config.yaml
model: "image classifier"
dataset: "microscope photos of single blood and bone marrow cells"
train_examples: 48542
image_size: 32
crop_scale_min: 0.7
horizontal_flip: true
translate: 0.06
targets: ["cell type"]
num_classes: 17
arch: "convnext"
isotropic: false
norm: "layernorm"
activation: "gelu"
mlp_ratio: 4
inner_norm: true
patch_size: [2, 2]
depths: [2, 5, 5]
widths: [80, 160, 320]
kernel_size: 7
mixing: "mixup"
loss: "cross_entropy"
init: "torch_default"
residual_init: "scaled_by_depth"
optimizer: "adamw"
lr: 0.0011
beta1: 0.9
beta2: 0.98
eps: 1e-06
grad_clip: 1.0
l1_shrink: 0.003
steps: 24200
batch_size: 128
epochs: 63.8
lr_schedule: "cosine"
final_lr_fraction: 0
warmup_steps: 1210
weight_decay: 0.2
Rows from block 8, named by matrix and row number. Rows with one number belong to one neuron. Each number is 128 + 24 x the weight over its row's rms, rounded and kept within 0 to 255. All counts start at 0. After the name is the row's rms in percent of the matrix's.
# fc1: MLP up (model.blocks.8.mlp.fc1.weight, 1280x320), inputs 80-159
# fc2: MLP down (model.blocks.8.mlp.fc2.weight, 320x1280, transposed), outputs 80-159
fc1.76 104 [106 156 155 177 118 152 116 140 100 132 128 127 142 106 110 127  97 100 147 131 155 158 145 109 128 122  91 128 131 141 168 119 132 144 102 120 103 146 115 116 134 136 130 142 157 132 104 112 116 112 105 154  95 139 112 163 120 143  63 182 126 108 140 120 126 128 117 119 118  94 125 122 101 127 137 130 125 135 170 137]
fc2.76 107 [139 117 128 120 119 129 127  66 137 131 130 115 121 131 120  84 119 114 106 128 127 132 108 128 162 115 132 190 125 137 118 139 106 124  67 166 128 101 158 127 124  97 118  95 124 136 126  93 126  74 147 137 127 139 127 121 142 173 141 122 158 161 192 104  94 116 103 155 124 137 140 101 127 156 149 135 125  83 119 106]
fc1.77 096 [105  89 122 140 114  92 124 109 137 118 154 105 108 129 137 154 138 157 102 171 132 121 152 131 126 125  86 123 147  94 142  94 130 128 167 145 177 130 126 121 169 129 150 122 119 138 122 183 129  89 145 123  75 126 167 149 148 132 117 121 130 135  88 119 125  91 128 128  98 112 100 117 153 124 183 113 166 149 190  90]
fc2.77 095 [124 146 161 101 136 120 119 116  96  76 115 128 118 112 113 141 108 135 138 135 107 126 177 146 131  92  73 137 114 108 176 131 133 128 170 124 123 160 139 143  89 109 142 136 152  89 136 130 155 121  89  79 133 140 156  95 144 129 119 136  89  81 122 106 138 150 169 128 155 122 126 148 121 114 131 150 126 149 147 144]
fc1.78 100 [139 126 138 135 146 129 100 149  84  87 113 133 127 121 153 119 110  84 130 130 128 136  97 145 111 127 129 170 111 112 122 115 131 126 130 135 136 151 169 134 126 117 149 126 161 133 105 134 121 147 127 121 115  71 113 143 130 161 155  98  91 130 120  84 169  86 131 108 154 126 146 103 150  97 117 116 175 116 132 113]
fc2.78 104 [123 110 140 119  88  96 223 133 133 124 106 177  99  97 161 105 123 128 111  78 133 137 105 147 105  45 119 124 129 141  85 146 132 106  95 178 148 104 133 120 140 110  97 126 125 163 144 133  82 129 207 143  76 128 120 132 127 124  89 119 144 116  88 139 125 127 120 127 124 132 130  78 158 158 154 129 158  87 128 133]
fc1.79 104 [138 112 125 151 169 109  90 153 142 113 183 128 110  78 141 156 138 130 106 123 128 125  63 129 129 155 135 122 172 122 144 110 151 133 129 145 178 154 151 149 118  97 129 101 125 156 103 149 132 148  93 130 128 151 125 119 162  73 131 160  44 168 132 158 126  98 146  95  98 112 149  79 122 146 132 126 144 131 112 137]
fc2.79 124 [147 137 124  99  79 153 120 111 103 172 166  85 131 119 128 170 127 103 147 138 111  94 158 114 175 132  84 133  82 153 110 131 106 114 117 130 124 102 155 154 132 109 122  80 126 122  95 111 130  97 101 111 131 104 130 155 145 130 138 146 112 145 141 176 118 126 111 110 184 134  99 113 128 110 147 121  96  93 155 103]
fc1.80 104 [121 140 137 167 181 130 129 126  73 124 122 109 120 165 123 161 135 134 120 124 113 169 165 125 133  92 140 134 125 152 145 161 131 189 129 144 124 134 115 110 190 119 127 149 130 130 128 138 125 120  89 107 140 125 174  93 128 123 126  93  85  75 167 108 139 141 153 115 146 139 106 133 128 126 153 143 119 129 134  63]
fc2.80 114 [101 175  78 134  64 159  78 128 129 140 127 106 138 127 102 127 114 167 173 133 104 133 139 142 182 130 125 128 119 114 103 153  72 130 159 138 139 122 127 148 142  72 111  75 110 120 114 112 137 137 134 113 146 142 126 133 145 130 122 161 121 167 152 153 144  97  99 113 168 103 109 144 164 135 113 135  95 108 113  86]
fc1.81 106 [143 118 123 121 129 135 131 135 134 150 129 128 173 103 182 109 128 119 128 114 154 153 130 134 118 145 104 129 128 129 146 116 141 157 121 123 133 145 174 163 133 141 128  64 145 125 132 139 107 137 109 156 132 153 135 118 120 113 130 132  68 136 134 144 114 128 117 215 130 121 115 111 122 134 142 145 153 176  87 138]
fc2.81 089 [171 135 162  88  90 154 124 152 103 126 182  93 148 105 117 129 114 104 123 116 126 125 137 112 189 178 110 130 113 146 130 135 151 116 104  87 183 112 118 106  88 143  67  81 139 125 122 117 102 133 122 115 109  77 138 130 150 135 145  83 109 172 143 159 112 132 149 134 149 155 117 125 117 118 154 132  82 144 129 130]
fc1.82 106 [106 114 143 112 129 136 133 125  85 146 143 140 161 142 135 107 148  84 135 119 116 113 123 116 147 125 158 148 150 120 156 150 144 125  98 117 123 134 152 100 121 124 139 133 139 101 138 172 136 148 130 125 109 134 138 142 123 128  70 124 156 102 121 108 181 159 150 121 100 112 177 168 130 114 128 110 118 188 171 117]
fc2.82 109 [129 149 124 120 148 148 122 164 121 163 121 130 137 137 108 124 114 129 131 126 139 141 145 107 115 109 144  92 141 114 148 124 131 114 125 139 136  92  79  66 120 113 140  85 174 103 109 136 121 129 117 133 147 104 129 133 138 137 124 134 127  90 143 143 140 115 124 130 136 145 146 144 128  99 132 136 130 108 141 104]
fc1.83 101 [135 139 129 144 109  95 121 123 119 104 178 131 106 118 141 113 128 133 197 125 123 131 122 141 135 104 121 110  93 173 142 109 122 124 161 145 129 121 126 143 140 163 130 128 128 106 110 129 115 142 132 191 103 124 133 122 134 137  92 140  95 141  89 152 128 118 127 141 135 189 127 126 124 172 162 115 138 157 164 119]
fc2.83 110 [107  67  84 189 142 108 128 123 161 186  93 132 168 127 139 132 136 127 122 140 119 122 126 166 130 155 174 127 107 128 134 125 108 144 150 158 121 129  89 144 127 138 133 172 102 127 119 131 133 130 138 138 131 129 132 124 145 133 119 153 143 209 133 129 114 149 101 167 163  91 101 153 121 150 107 112 119 140 137 184]
fc1.84 106 [130 114 132 144 154 128  86 149 113 128 115 139 126 101 101  87 148 132 146 128 160 124 137 136 162 124  90 143 103 138 181 124 129 112 157 142 119 141 128 130 126 100  85 155 132 139 101 135 131 121 127 116 126 134 127 144 110 131  98 138  98 135 114 125 148 140 110 150 135 103 162 114 139 133 164 121 128 130 171 113]
fc2.84 103 [136  85  79 131 119 128 130  76 189 156 111 151 159 140 128  92 141 135 140 125 116 158 111 125 103 118 187 130 128 128 106 138 140 137 147 154 114 107 165 157 131 130  74  99 146 128 129 110 126 116 136 117 161 153 118 148 161 113 119 133 141 155 138 120  93 149 129 147 164 115 149 111 124 154 147 104 141 113 154 144]
fc1.85 104 [145 125  96 138 140 129 107 143 148  99 121  86  76 147 121 130 126 123 107 177 144 146 108 132 134  92 125 136 112 171 147 129 135 108 116 148 118 139 144 149 173 119 107 112 108  99 117 138 135 153 132 126 143 185 165  74 132 104  90 160 113 114 120 143 115 135 122 110 125 145 110  76  84 191  73 112 140 145 141 139]
fc2.85 088 [ 98  59 134 140 116 121 118  96 133 169 148 151 123 103 176 108 134 113 118 112 110 144 116 128 122 117 152  99 166 129 139 109 117  97 140  89 105 126 161 147 128  96 205 194 123 132 125 137 101 146 123 117 120 155 133 110 151 120 120  99 118  97 156 145 139 148 156 171 126 123 137 160 152 139  65 121 144 130  99 152]
fc1.86 099 [156 122 130 162 132 105  89 151 138  55 116 124 150  93 106 112 135 139 150 144 135 146 135  97 114 133 128 155 128 142 154 119 144 133 138 150 108 149 187 123 128 127 128 135 128 129  70 147 108 171 102 116 127 136 155 135 145 135 108 138  97 121 106 109 147  98 135 131 148 107  91 133 138 131  91 127 129 118 138 140]
fc2.86 083 [113 109 109 139 124 119 179 109 124 129 121 125 167 145 149 126 172 164 104 121 102 135 113 125 112  89 174 125 172 128 108 120  96 101  92 108 140 121 132 121 125  75  83 118 124 126 143 115 151 152 147 121 119 108 134 160 107 126  85 103 122  60 137  99 121 160 119 120 118 119 100 116 113 159 110 132 136  81 117 113]
fc1.87 095 [137  93 148 126 120 126 128 128 115 101 139 113 108 103 137 138 131 130 110 119  92 119 141 126 125  86 126 139 122 117  98 116 130 109 173 131 121 144 166 145 139 122 101 125 115 144 126 143 120 140 115 157 101 133 147  98 160  97 132 148 115  94 104 157 153 134 120 171 128 102 130  86 126 135 127 131  99 116 140  94]
fc2.87 096 [129 116 166 120 184 123 132  99  77 130 129 157 115 149 108 129 105  91 131 124 138 124 139 119 116 145 115 120 129 118 169  85 159 121 132  96  71 151 137 152 148 118 133 153 116 131 151 170 130 143  84 106 103 136 134 139 135 129  99 116 124 107 105 135 117 127 166 113 133 135 129 122 106  87 140 125  96 138 152 144]
fc1.88 098 [109 133 180 130 117 125  97 126  94  89 124 133 123 124 118 116 141 144 142  78 159 155  84 173 131  87 127 163 155 150 125  92 129 127 140 142 127 150 128 166 113 122 132  78 138 101 122 139 133 138 116 171  98 120 127 135 151 146 146 164 135 159 137 114 166  79 172 125 129 121 146 125 145 152 138 154 110 124 142 118]
fc2.88 107 [148 128 126 127 133 135 129 149 135 134 124 123 192 133 112 129 121 144 111 136  93 113 123 107 126  92 150 176 108 126  99 110 130 137  79 143 139 125 122 135  99 134 106 122  99 112 117  96 170  97 123  84 122 124 119 127 124 177 133 121 187 109 132  92 119 110 167 161 126 132 112 128 104 139 114 129 130 119 121 160]
fc1.89 100 [109 128 155  54 127 132 160 110 136 138 125 177 139 138 116 119 138 159 165 111 111 111 138  95 156  81 130 155 128 130 169 124  91 133  81 144 170 102 100  97 191  89 106 160 114 147  93 139 125 161 137 122 127 138 136 135 159 108 102 108 119 147  70 122 126 135 166 123 127 121 136 107 135 145 176 171 148 119 153 157]
fc2.89 090 [102 129 132 135 149 131 167 124 117 126 130 142 126 138 126 139  73 125 163 117 124 128 150  85 124 128 129  78 112 166 123 124 143 161 128  99 121 128 138 104 135 141 174 130 100  95 123 143  99 141  82 141  93 152 133 134 128  83 124 129 163 135 104 130 122 150 134 159 131 104 120 122 119 137 180 113 136 136 126 176]
fc1.90 107 [161 112 190 149 128 110 103 161 128 113 116 109 130 128 133 135 150 167 102 117  95 108 107 132 180 103 115 123 104 121 116 128 132 130 139 128 120 131 121 141 130 129 143 103  88 133 114  86 116 105 137  93 131 153 135 121 134  99 158 170 144 132 149 110 112  84 114 123 138 142 139 100 153  84 128 131 130 101 134 100]
fc2.90 103 [130 143 155  84 112 134 165 124 116 134 123 145 142 132 158  90 114 123 146  87 173 157 138 149 124 159 127 146 100 143 104 173 111 149  83 154 131 122 124 128 121 146 123 130 111 124 152 151 107 102 127 135 124 108 140 131 134 123 107 152 161 147 112 105 122 162 138 173 133 108 117 116 131 124 150 146 163 140 153 125]
fc1.91 103 [ 90 130 152 158 157 149 143 123 107 129 140 124 106 170 137 124 133 197 126  93 118 122 116 113 116 111 108 122 173 113 137 107 126 131 133 133 179 130 174 156 127 114 138 132  72 197  85 145 129 140 103 134 116 202 155 134 135 134 101 112 102 154 123 166 130 118 119 128 114 121 143  95 122 109 170 119 111 148  99 118]
fc2.91 108 [139 198 136 120 133 168 133 157 101 128 193 102 138 145 109 170 123 141 181 133 126 116 147 128 150 126 116 135 120 130 158 142 125 125 125  72 102 107 128  86 151 152 124  64 156 147 105 112 121 146 121 117 169 123 129 121 130 113 164 140  91 132 113 134 120 128 133 109 137 158 106 108 154 100 131 135 107 143 177 113]
fc1.92 102 [163 156 152 121 162 158 132 165 126 126 125  78 130 133 122  99 155 122 109 138 141 103 135 130 121 166  89 103 126 152 111  80 138 113 129 105 132 118 144 177 177 126 108 138 107 127 116 135 142 123 136  74  98 116 122 140 107 117  71 144  93 127  98 126 109 104 142 127 103 108 154 129 101 104 140 154 176 115 144  88]
fc2.92 107 [159 155  77 142 118 151 102 101 119 161  93 124 104 103 149 106 116 147 149 118 123 156 148 165 144 136 133 129 124 163  93  84 102 121 116 156 151 119 150 163 126 102 188 128 130 100 118 136 140 126 105 162 128 144 149 136 133 131 107 156 157 164 159 146 146 133  92 164 155 111 147 139 102 138  92 135 128 118 127 116]
fc1.93 101 [130 123 133 128 173 129 133 122 168 132 141 144 125 145 130 173 118 137 124 150 125 128 111  89 105 118  61 127 135  92 152 126 122 138 115 150 149 121 139 129 129 152  69 141 127 116  89 132 143 144 122 130 135 100 109 161 188 127 122 126 178 159 139 125 129 114 150 127 139 128 143 114 141 105 190  86 114 189 113 141]
fc2.93 107 [118 142 113 128 122 132 137 121 123  93 108  99 168 124 133 132 127 177 137 133 108 115 160 168 105 136 108 171  97 124 134 163 129 163 125 100 119 160 101 150 132 119 102 112 107 127 128 129 169 120 119 126 127 141 134 107 114 157 125  90 104 154 130 101 127 128 153  68 125  84 124 128 128 107 146 131 144 142 110 131]
fc1.94 105 [113 100 134 136 112  93 165 129 131  52 104 145 139 120 105 117 144 135 132 150 135 124  98 174 138 128  76 128 119 123 130 111 133  86 126 132 117 129 120 148 122 131 130 129 151  81 111 147 148 126 160 112 121  88 158 114 143 143  96 172 126 129 152 125 112 126 125 131  96 128  96 143 145 138 124 129 146 162 143 122]
fc2.94 111 [150 133  92 127  77 118 123 102 139 151  59 102 132  81 157 107 113 147 129 123 174 129  89 158 125  86  87 155 111 131 128 114  66 114 149 125 181 133 111 132 135 129 128 117 117 125  80 128 148 108 102  99 138 109 120 134 105 125 129 119 101 155 149 166 111 176 136 119 112 123 110 135 148 177 167 144 127 130 155 109]
fc1.95 100 [193 127 156 136 141 135  72 140 122 104 160 139 129 104 103  94 100 105 201 153  95 160 137 125 128 112 110  97 150 136 105 133 153 113 139 145 134 106 155 141 119 140  87 137 127 164  87 113 130 130 125 138 120 130 139 126 128 133 140 119  78 130 110 142 172 111 179 161 107 100 137 128  71  86 190 128 119 135 145 126]
fc2.95 107 [122 109  96 139 170  94 141 149 147 156 108 163 120 145 115 150 137 118 193 102 104 101 109 108 120  99 183 112 123 166 132 123 142 129 120 130  77 163 182 169 130 127  94 131 126 114 112 151  99 185 153 138 146 111  98 166 129 125  97 128 159 140  90 154 114  87 130 121 122  93 156  98 139 116 166  65 149 186 115 138]
fc1.96 100 [122  98 158 126 110 107 102 128 138 144 127 128 144 121 112 102 154 131 197 106 207  99 132 131 158 127 141 129 179 149 125 134 128 114 213 127 131 142 173 118 137  98 131 121 128 128 126 114 118 133 126 165 117 122 174 122 137 150  79 142 119 137 115 139 148 126 111 113 140 155 105 129 141 127 116 136 149 150 160  78]
fc2.96 105 [126  93 127  77 128 141 211 134 133 223  93 138 152 114 150 128 130  93 133 150 131 125 161 104 137 121  98 118 113 157  83  97 129 134 164 147 136 112 126 129 129 139 132 129 125 120 140 131 105 129 158 154 199 147 173 128 148 118 121 156 149 121 114 138 135 176 108 166 164 121 119 130 146 115 118 142 133  81 142 136]
fc1.97 090 [112 143 155 144 113 102 162 118 103 120 174 107 103 144 104 119 178 128 122 127  99 105 133 123 131 149 119 114  95 157 145 103 124 119 166 161 155 111 143  89 149 117 121 138 121 133 115 129  96 142 121 175 139 168 152 166 142 124 151 152 144 138  78 122 135 113 125 119 133 111 116 129 115 159 178 129 130 159 111 159]
fc2.97 090 [ 93 119 125 170 130 149 130 124 132 140 112 121 138 133 163 126 129 151 140 146 129 117 148 131 126 164 130  85  98 212 147 125 159 131 180  87 145 124 106 131 138 131 158 137 107 109 110 149 129 122 122 128 129 100 128 104 131  67 146 126 159 165 149 127 125 135 130 157 139 116 123 119 128 142 148 146 143 145 144 169]
fc1.98 106 [150 132 136 160 164 154 159 129 105 117 174  84 107 146 168 160 131 180 119 158  53 141  91 134 136 105 144 116 145 144 132 126  99 112 125 172 130 114 190 132 122 110 107 155 129 127 132 148 120 165 134 110 133  80 139  64 131 129 140 129 121  93  90 158 134 113 133 160 118 140 125 119  85 110 156 117 137 142 118 124]
fc2.98 104 [181 128 141 145 130 111 146 175 129 159 134 124 120 119 110  97 105 124 113 138 162 151 108 135 118 113 125 149 107 128 125 153 107 141 115 133 139 153 106 131 167 117 135 144  83 194 108 130 162 142 168 122 176 168 119  91 137 131 150 136 160 118 118 117 100 121 135 137 124 115 131 128  89  92 158 160 115 128 125 144]
fc1.99 095 [124 129 177 143 124 159 173  94  88 102 110 130 114 155 131 133  87 145  80 158 122 175 108 163 105 127 105  97 132 151 137 115 143 148 128 124 104 128 144 127 139 130 130 124 114  99  76 162 134 110 129 136 145 159 164 134 126 160 141 128 137 141 148 134 158 144 128 108 102 134 148 132 107 130 148 151 120 170 124 128]
fc2.99 086 [129 188 103  80 156 113 126 157 147 172 135 114 144 106 144 174 106 124 121 143  93 134 145 136 187 123  59 128 128 111 134 123  90 102 127 125 167  85 135 137 134 143 143  90 124 117 125 183 115 152 129 151 160 140 142 145 108 127 138 146 109 209 116 181 145 119 119 117 142 149 103 172 171 122 137 119 129 132 155 117]
fc1.100 094 [165 149 128 166  96 138 155 118 137 152 132 134  62 131 114 126 154 128  86 122  93 139 101 141 143 144 138 106  94 145 134 123 139 142 163  88 129 114 146 153 120 120 121 150 141 109  73 116 144 118 112 131 125 162 131 140 132 125 127 112 169 130  93 139 134 187 147 142 174 128 128 144 124 142  89 117 128 127  95  95]
fc2.100 090 [126 125  84 126 109 136 131 150 133 154 129 143 132  68 108 124 115 147 106 161 156 163 153 136 162 141 129 124 120 122 168 120 108 107 115 144 157  98 117 128 102 129 127 114 126  87  82 204 143 119  90 137 133 128 163 119  82 132 122 115 165 143 137 102 125 108 169 133 136 132 128 117 128 104 156 150  94 136 143 116]
fc1.101 092 [141 108 102 127 123 138 137 162  71 124 128 136 133 128 159 110 138 185 151  63 117 136 135 113 157 111  97 124 157 145 116 122 167 156 135 140 115 130 121 134 129  99 120 145  67  94  86 129 133 169 116 209  83 154 113 113 188 166 149 120 152 124 149 143 149 135  77 144 125 130  80 126 151 156 160 155 122 140 109 125]
fc2.101 091 [143 145 152 127 125 131 128 114  96 136 124 131 128 123 121 138 127 117 138 117 130 125 141  85 141 112 141 174 140 125  92 126 133 173 103 115 115 111 132 131 152 186 135 119  91 125 131 125 121 108 130 150  83 141 109 138 201 134  97 160 140 120 141 129 135 113 143 150 126 110 191 100 125 169 117 101 101 115 140 197]
fc1.102 097 [107 137 178  97 135  79 100 112  99 147  98 136 136 103 105 126 108 191 129 122 139 124 139 119 169 129 148 129 150 125 127 121 183 123 113 146 122  98 130 131 131 123  99 133 111 109 108 127 119 109 116  92 122 131 189 114 117 113 123 130  94 145  99 147 122 120 128 101 132 162 140 128 134 130 149 110 142 144 179 142]
fc2.102 084 [ 73 135 108 131 133 137 171 126 188 122 105 149 125 120 169 150 123 132 127 124 127 128 161 123 117  90 130  86 161 127 141 115 153 170 152 134 133 145 121 111  95 128 132 144 164 132  95 113 123 114 103 207 138 141 161 132 146 125 184 173 118 161 128 137 132 151 134 125 145 115 165 104 172 132 165 139 156 125 138 126]
fc1.103 101 [154 129  90 124 123 135  90 128 132 132 129  96 163 140 112 110  97 125 127 118 132 129 126 198 107  39 133 112 108 160 113 110 119 131 101 116 124 128 178 180 170 155 150  89 107 105  72 165 127 110 173 108 111 114 115 120 109 130  96 163 132 156 154 126 102 107 135 149  79 135 121 144 147 151 135 120 108 154 133 153]
fc2.103 109 [139 112 129 139 125 128 133  92 124 112 103 126 132 140 122 100 111 131 134 120 101 138 102 143 167 146 113 120 114 158 137 119  86 136 133  99 126 157 171 135 146 132 125 128 120 123  81 140 148  78 103 130 127 160 120  70 135  68 150 158 133 112 159 125 113 143 150 125  83 150 123 155 130 133 116 120 165 110 128 133]
fc1.104 104 [130 144 122 120 100 130 130  91 134  88 112 156 116 115 104  47 135 158 121 135 155 156 124 136  94 105  82 169 141  94 119  77 116 127 124 133 115 100 139 141 142 138 103 164  89 126 131 127 141 127 179 155  87 136 115 118 138 128  86 149 143 117 132 121 128 135 106 111 147  91 124 124 126 135 143 138 129 161 181 124]
fc2.104 102 [125 141 108 153 122 128  97 121 142  90 149 103 132 134 101 161 151 172 130 165 137 136  99 176 106 135 152 148 140 103 130 137 117 187 116  80 137 135 130 113  72  78 108 123  91 123  67 104 138 141 119 107 160 126 105 120 161 122 117 171 114 113 144 133  97 109 132 103 105 129 159 128 137 158 147  84 114 161 109 121]
fc1.105 097 [145 117  68 129 138 124 114 135 116 115 133 129  80  76 128 131 126 115 156 125 114 136 114  88 142  60 120 100 124 171 161 129 175 162 125 157 160 141 148 112 156 114 117  99 115 129 131 103 158 132 117 140 149 156 136 129 136 125 122 154 118 126 120 126 128 140 127 149 140 142 128 100 138 188 144 144 141 155 149  88]
fc2.105 089 [ 91 122  77 132  57 118 166 127 120 140 112 115 112  78 142 117 128 146 132 127 120 120 126 136 165 145 129  78 130 136 109  98 132 115 130 149 151 129 132 107 126 141 146 141 157 113 111 141 128 133 151 148 144 175 144 111  96  77 138 123 134 192 157 130 150 142 147 131 121 118 104 120 118 175 104  98 157 100 118 121]
fc1.106 095 [129 110 156 144 128 180 165 139 123 105 153  61 149 136 121 125 166  95 153  99 124 120 128 115 132 121 130 105 124 156 123 129 125  73 121  81 111 101 139 198 140 118  80 171  90 152 134 124 129 109 109 178  97 133 160  90 163 148 102 130 133 142 130 159 128 144 115 131 110 164 145 128 113 133 130 127 120 151 154 122]
fc2.106 119 [132 140 108 111 135  45 136 157 182 131 124 146 120 112 109 153 198 130 152 120 123 144 125 168 116 113 136 134 113 150 151 118 103 143 141 141 139 130 149 206 118 103  91 189 117 132 114 176 130 140 147 117 125 128 108 131 132 126  95 161 146 131 104 125 164 108 166 135  85  93 149 143 135 129 124 101 133 151 121 127]
fc1.107 107 [165 135 137 182 136 142 117 101 132 135 139 125  89 129 131 122 115 140 137 153  92 111 124 183 121 156 111 105 113 141 129 132 132 125 129 150 137  91 137 119 131 130  96 167 121 132 123 121 154 133 145 134 135  92 119 156  89 111  89 155 119 132  71 182 122 104 128 125 130 121 136 127  91  99 186 117 141 137 122 120]
fc2.107 106 [162 132 117 130 134 120 132 101 116 124 108 129 130 127 152 132  98 116 132 113 115  92 110 129 110 121 117 156  90 128 114 101 108 115 135 145 123 138 164 157 156  92  92 131  97 129 123  99 189 122 142 112 170 146 162 175 135 195 167 117 136 167 133 108 129 141 119 147 137 109 136 158  74  86 111 124 142 116 116 123]
fc1.108 105 [174 137 105 154 132 109 102 111 136 140 120 168 117  56 132 132 126 128 141 126 120 136 128 135 184 115 120 152  87 159 123 116 167 123 131 110 128 137 156 168 149 130 125  91  71 109  90 129 138  87 105 165 119 130 136 103 100 120 120 154 106 150 162 137 140 153  86 121 166 165 128 126 136 164 118 110 109 169 125 127]
fc2.108 124 [112 135  79 119 100 136 120 146 136 132 119  96 111 110 125 129 151 135 135 129 118 159 118 120 147 114 116  96 116 131 155 113 127 129 139 107 138  92 158 153 153 135 129 119 159  91  76 140 135 127 129 152 132 124 116 105 118  78 118 119 108 170 171 152 160 132 166 145 123 108 134 140 135 174 109  86 149 127 107 138]
fc1.109 100 [163 143 128 173 159 135 146 113  76 151 131  85 113 106 103 123 162 124 110 159 128 125 169 121 150 132 116 129 104 138 126 160 109 126 146 167  83 145 144 125 120 138 146 129 136 110  87 123 138 131 133 117 131 105 146 142 133 112 121 114 125 114 101 104 132 150 157 121  94  96 128 121 113 133 175  70  90 163 140 115]
fc2.109 095 [147 119  95  79 119 152 108 118 198 136 114 137 128 121 145 104 109 135  97 133  91 152 111 138 133 107 128 134 111 122 151 119 131 127 136 167 191 112  84 125 121 101 169  78 129  68 115 108 142 111 161 138 144 114 110 131 127 150 105 123  95 188 112 135 134 130 116 135 139 169 135 117 122 125  78 111 115 138 176 133]
fc1.110 096 [139 121 145 141 137 123 137  90 118  87 131 149 137 150 111 131  95 135 129 132 114 115 127 166 103 114 101 138 126 116 105 115 116 127 150 128 110 128 130 146 124 114 100 129 131  96 112  97 133 123  58 148 117 120 165 134 130 100 121 148 110 169 149 156 122 146 148 123 141 124 108  93 149 151 133 147 115 121 130  84]
fc2.110 084 [120  81 128 130 136 136  65 154 145 192 129 119 134 105 129 130 133 122  92 126 124 141 155 101 107  94 135 114 116  99 135 129 135 108 124 148 131 126  91 138 112 123 132 118  99 119 126  83 123  91 171 119 176 115 111 128 134 133 136 117  93 106 158 166 118 124 129 119 206 140 163 146 127 139 126 135  93 107 116 118]
fc1.111 098 [115 140 159 133 156 120 122 148  97  89 117 110 140  96 144 177 113 129 126 144 129 121 123  99 123  68  62  92 161 137 177 110 149 141 127 119 142 126  98 151 166 159 118 128 136 139 120 130 122 117 134 120 120 148 142 100 124 123 127 112 106 112 168 134 117  81 137 134  74 132 124 128 135 110 127 133 181 116 125 110]
fc2.111 106 [136 102 135 133 114 118 161  83 120 115 153 114 101 123 129 124 115 135 125 113 131 115 127 148 173 113 120 109 116 157  95 116 120 128 128 133 127 117 103 127 134 119  94 130 139 129  77 122 146 120 128 177 118 136 145 101 133  89 116 136 169 111 115  94 127 138 128 128 123 133 119 131 122 111 152 144 119 102 132 124]
fc1.112 095 [119 106 118 125 141 155 151  99 128 128 161 123 100  73 137 119 129 145 129 130  90 107 149 123 125 145 115 148 137 123 141 117 177 192 139 136 155 127 112 147 143 123 139 134  74 147 158 158 154 162 101 113 135  94 124 151  84 110 133 127 128 140 130 133 149 139 132 166 139 142 164 131 131 128 138 117 151 140 146 133]
fc2.112 101 [138 146 143 129 159 133 179 130 104 140 117 139 134 129  87 124 145 115 157 142 192  78 137 131 117 179 130 143 124 108 112 129  88 132 147 123 137 147 116 139 131 111 127 165  97 121 139 130 162 101 120 102 144 128 147 126 114 148 130 100 127 101 169  96 142 134 116 124 132 133 133 100 110 111 132 174 141 118 181 111]
fc1.113 099 [133 153 127 119 125 172 153 147 124 135  84  99 126 165 165 135 137 143  94 151 115 183  61 125 135  93  81 141 116 135 107 122 152 132 142 123 109 140 125 108 189 119  73 106 142 109 125 147  73 132 145 139 148 130 121  94 116 128 108 140 123 114 120 152  90 105 116 163 151 154 121 132 102 165 140 126 146 149 129 132]
fc2.113 108 [140  91 133 173 113 179 114 136 107 119 188 127 131 119 149 116  91 192 109 109 123 143 106 106 180 144 132  87 192  97 170 136 143 123  99 124 126 102 125  92 138 143 195 164 139 170 119 112 124 120 122 134 102 126 141 163 134 108 149 153 126 129  85 127 119 121 131 123  74 138 113 125 134 137  93 111 127 132 145 142]
fc1.114 096 [129 104 137 125 134 101 119 121 124 129 134 130 114 127 122 109 147 127 172  82 120 173 128 119 157 131 128 166 133  96 106  52 123 147 141 136 124 112 114 170 132 117 115 125 140 117  88 157 138 133 130 111 136 136 168 113 132 121  71 182 129 187 121 133 131 119 144 152 123 113 126 129 120 102 119 122 146 120 137 120]
fc2.114 092 [128 160  99 165 168 132 110 130 170 133 136 137 117 180 127 137 127 153 108  88 107 143 117 123 138  76 156 158 147  99 141 116 164 115 123 110 108 199 151 135 143  98 149 128 121 133 123 111 127 157 140 109 163 117 107 145 119 129 127 107 136 171 118 131 107 129 110 142 137 102 107 129 112 141 144  75 138 108  98 129]
fc1.116 103 [141 128 164 117 143 139 153 119 144  97 170 139 123  97 162 166 150 106 130 169 172 129 140 108  92 136 114  95 117 107 141 113 108 141 108 121 144 118  95 175 117  87  75 116 156 137  99 148 134 156 146 159 139 136 121 139 155  83 114 124 127 120 143 145 141 128 175 137 112 138 127 127 109  94 148 124 126 156 112 150]
fc2.116 104 [131 105 186 145  88 129 158 142 122  96 151 100 139 127 128 128 151 123 103 118 126 109 159 126 126 151 112 126 127  93 129 165 138 155 116 167 107 125  77 101 153 128 122 130 133 160 129 146 142  77 138 133 153 140 129 164 122 142 148  97  93 118 121 102  98 105 132  83 121 113  98 150 143  96 146 153  83 176  97 145]
fc1.117 101 [ 95 113  84 147 122 146 152  98 138 110 123 152 147 169  99 113  82  86 126 136 142 120 113 149 125 128 126 154 158 131 150 127 118 139  88 122  86  75 131 107 167 105 130 141 112 141 104 124 111 121 114 113 115 118 179 157 194 168 142 150 128  71 165 153  99 169 174 109 136 120 121 113 117 128  89 149 149 103 105 101]
fc2.117 098 [119 122 121 125 153 155 118 130 129 128 129  76 148 109  63 151 103 101 124 127 110 111 135 112 142  86 122  69 140 128 178 117 121  89 135 125 130  98 134 151 114 106 131 127 136 133 110  83 117 134 116 126 143 130 124 122 161 117 135 119 115  87 130 156 127 100 123 130 132 152 157 150 109 151  86  88 128 137 137 133]
fc1.118 100 [124 131 150 137 131 123  98 107 162 138 133 122  96 137  92 145 118 143 127 123 106 156 142  95 120 134  56 102 128  79 131 120 111 128 115 149 176 110 160 153 110 133 100 127  74 104 113 127 124 119 130 131 123 126 119 160 142 131 107 132 171 159 133 137  95 105 121 118 128 127 110 126 124 111 161 101 143 178 144 160]
fc2.118 094 [116 154 121 126 136 127 136  92 127 120 112  96 157 128 133 144 121 176 138 146 127 109 148 183 102 119 111 153 118 119 135 141 148 168 135 127 108 144 120 146 101  96 124 131 102 130 142 123 168 127 153 133 128 163 145  95 159 173 130  98 111 132 131 120 141 137 139  97 121  59 132 128 118 121 147 133 169 117 112 125]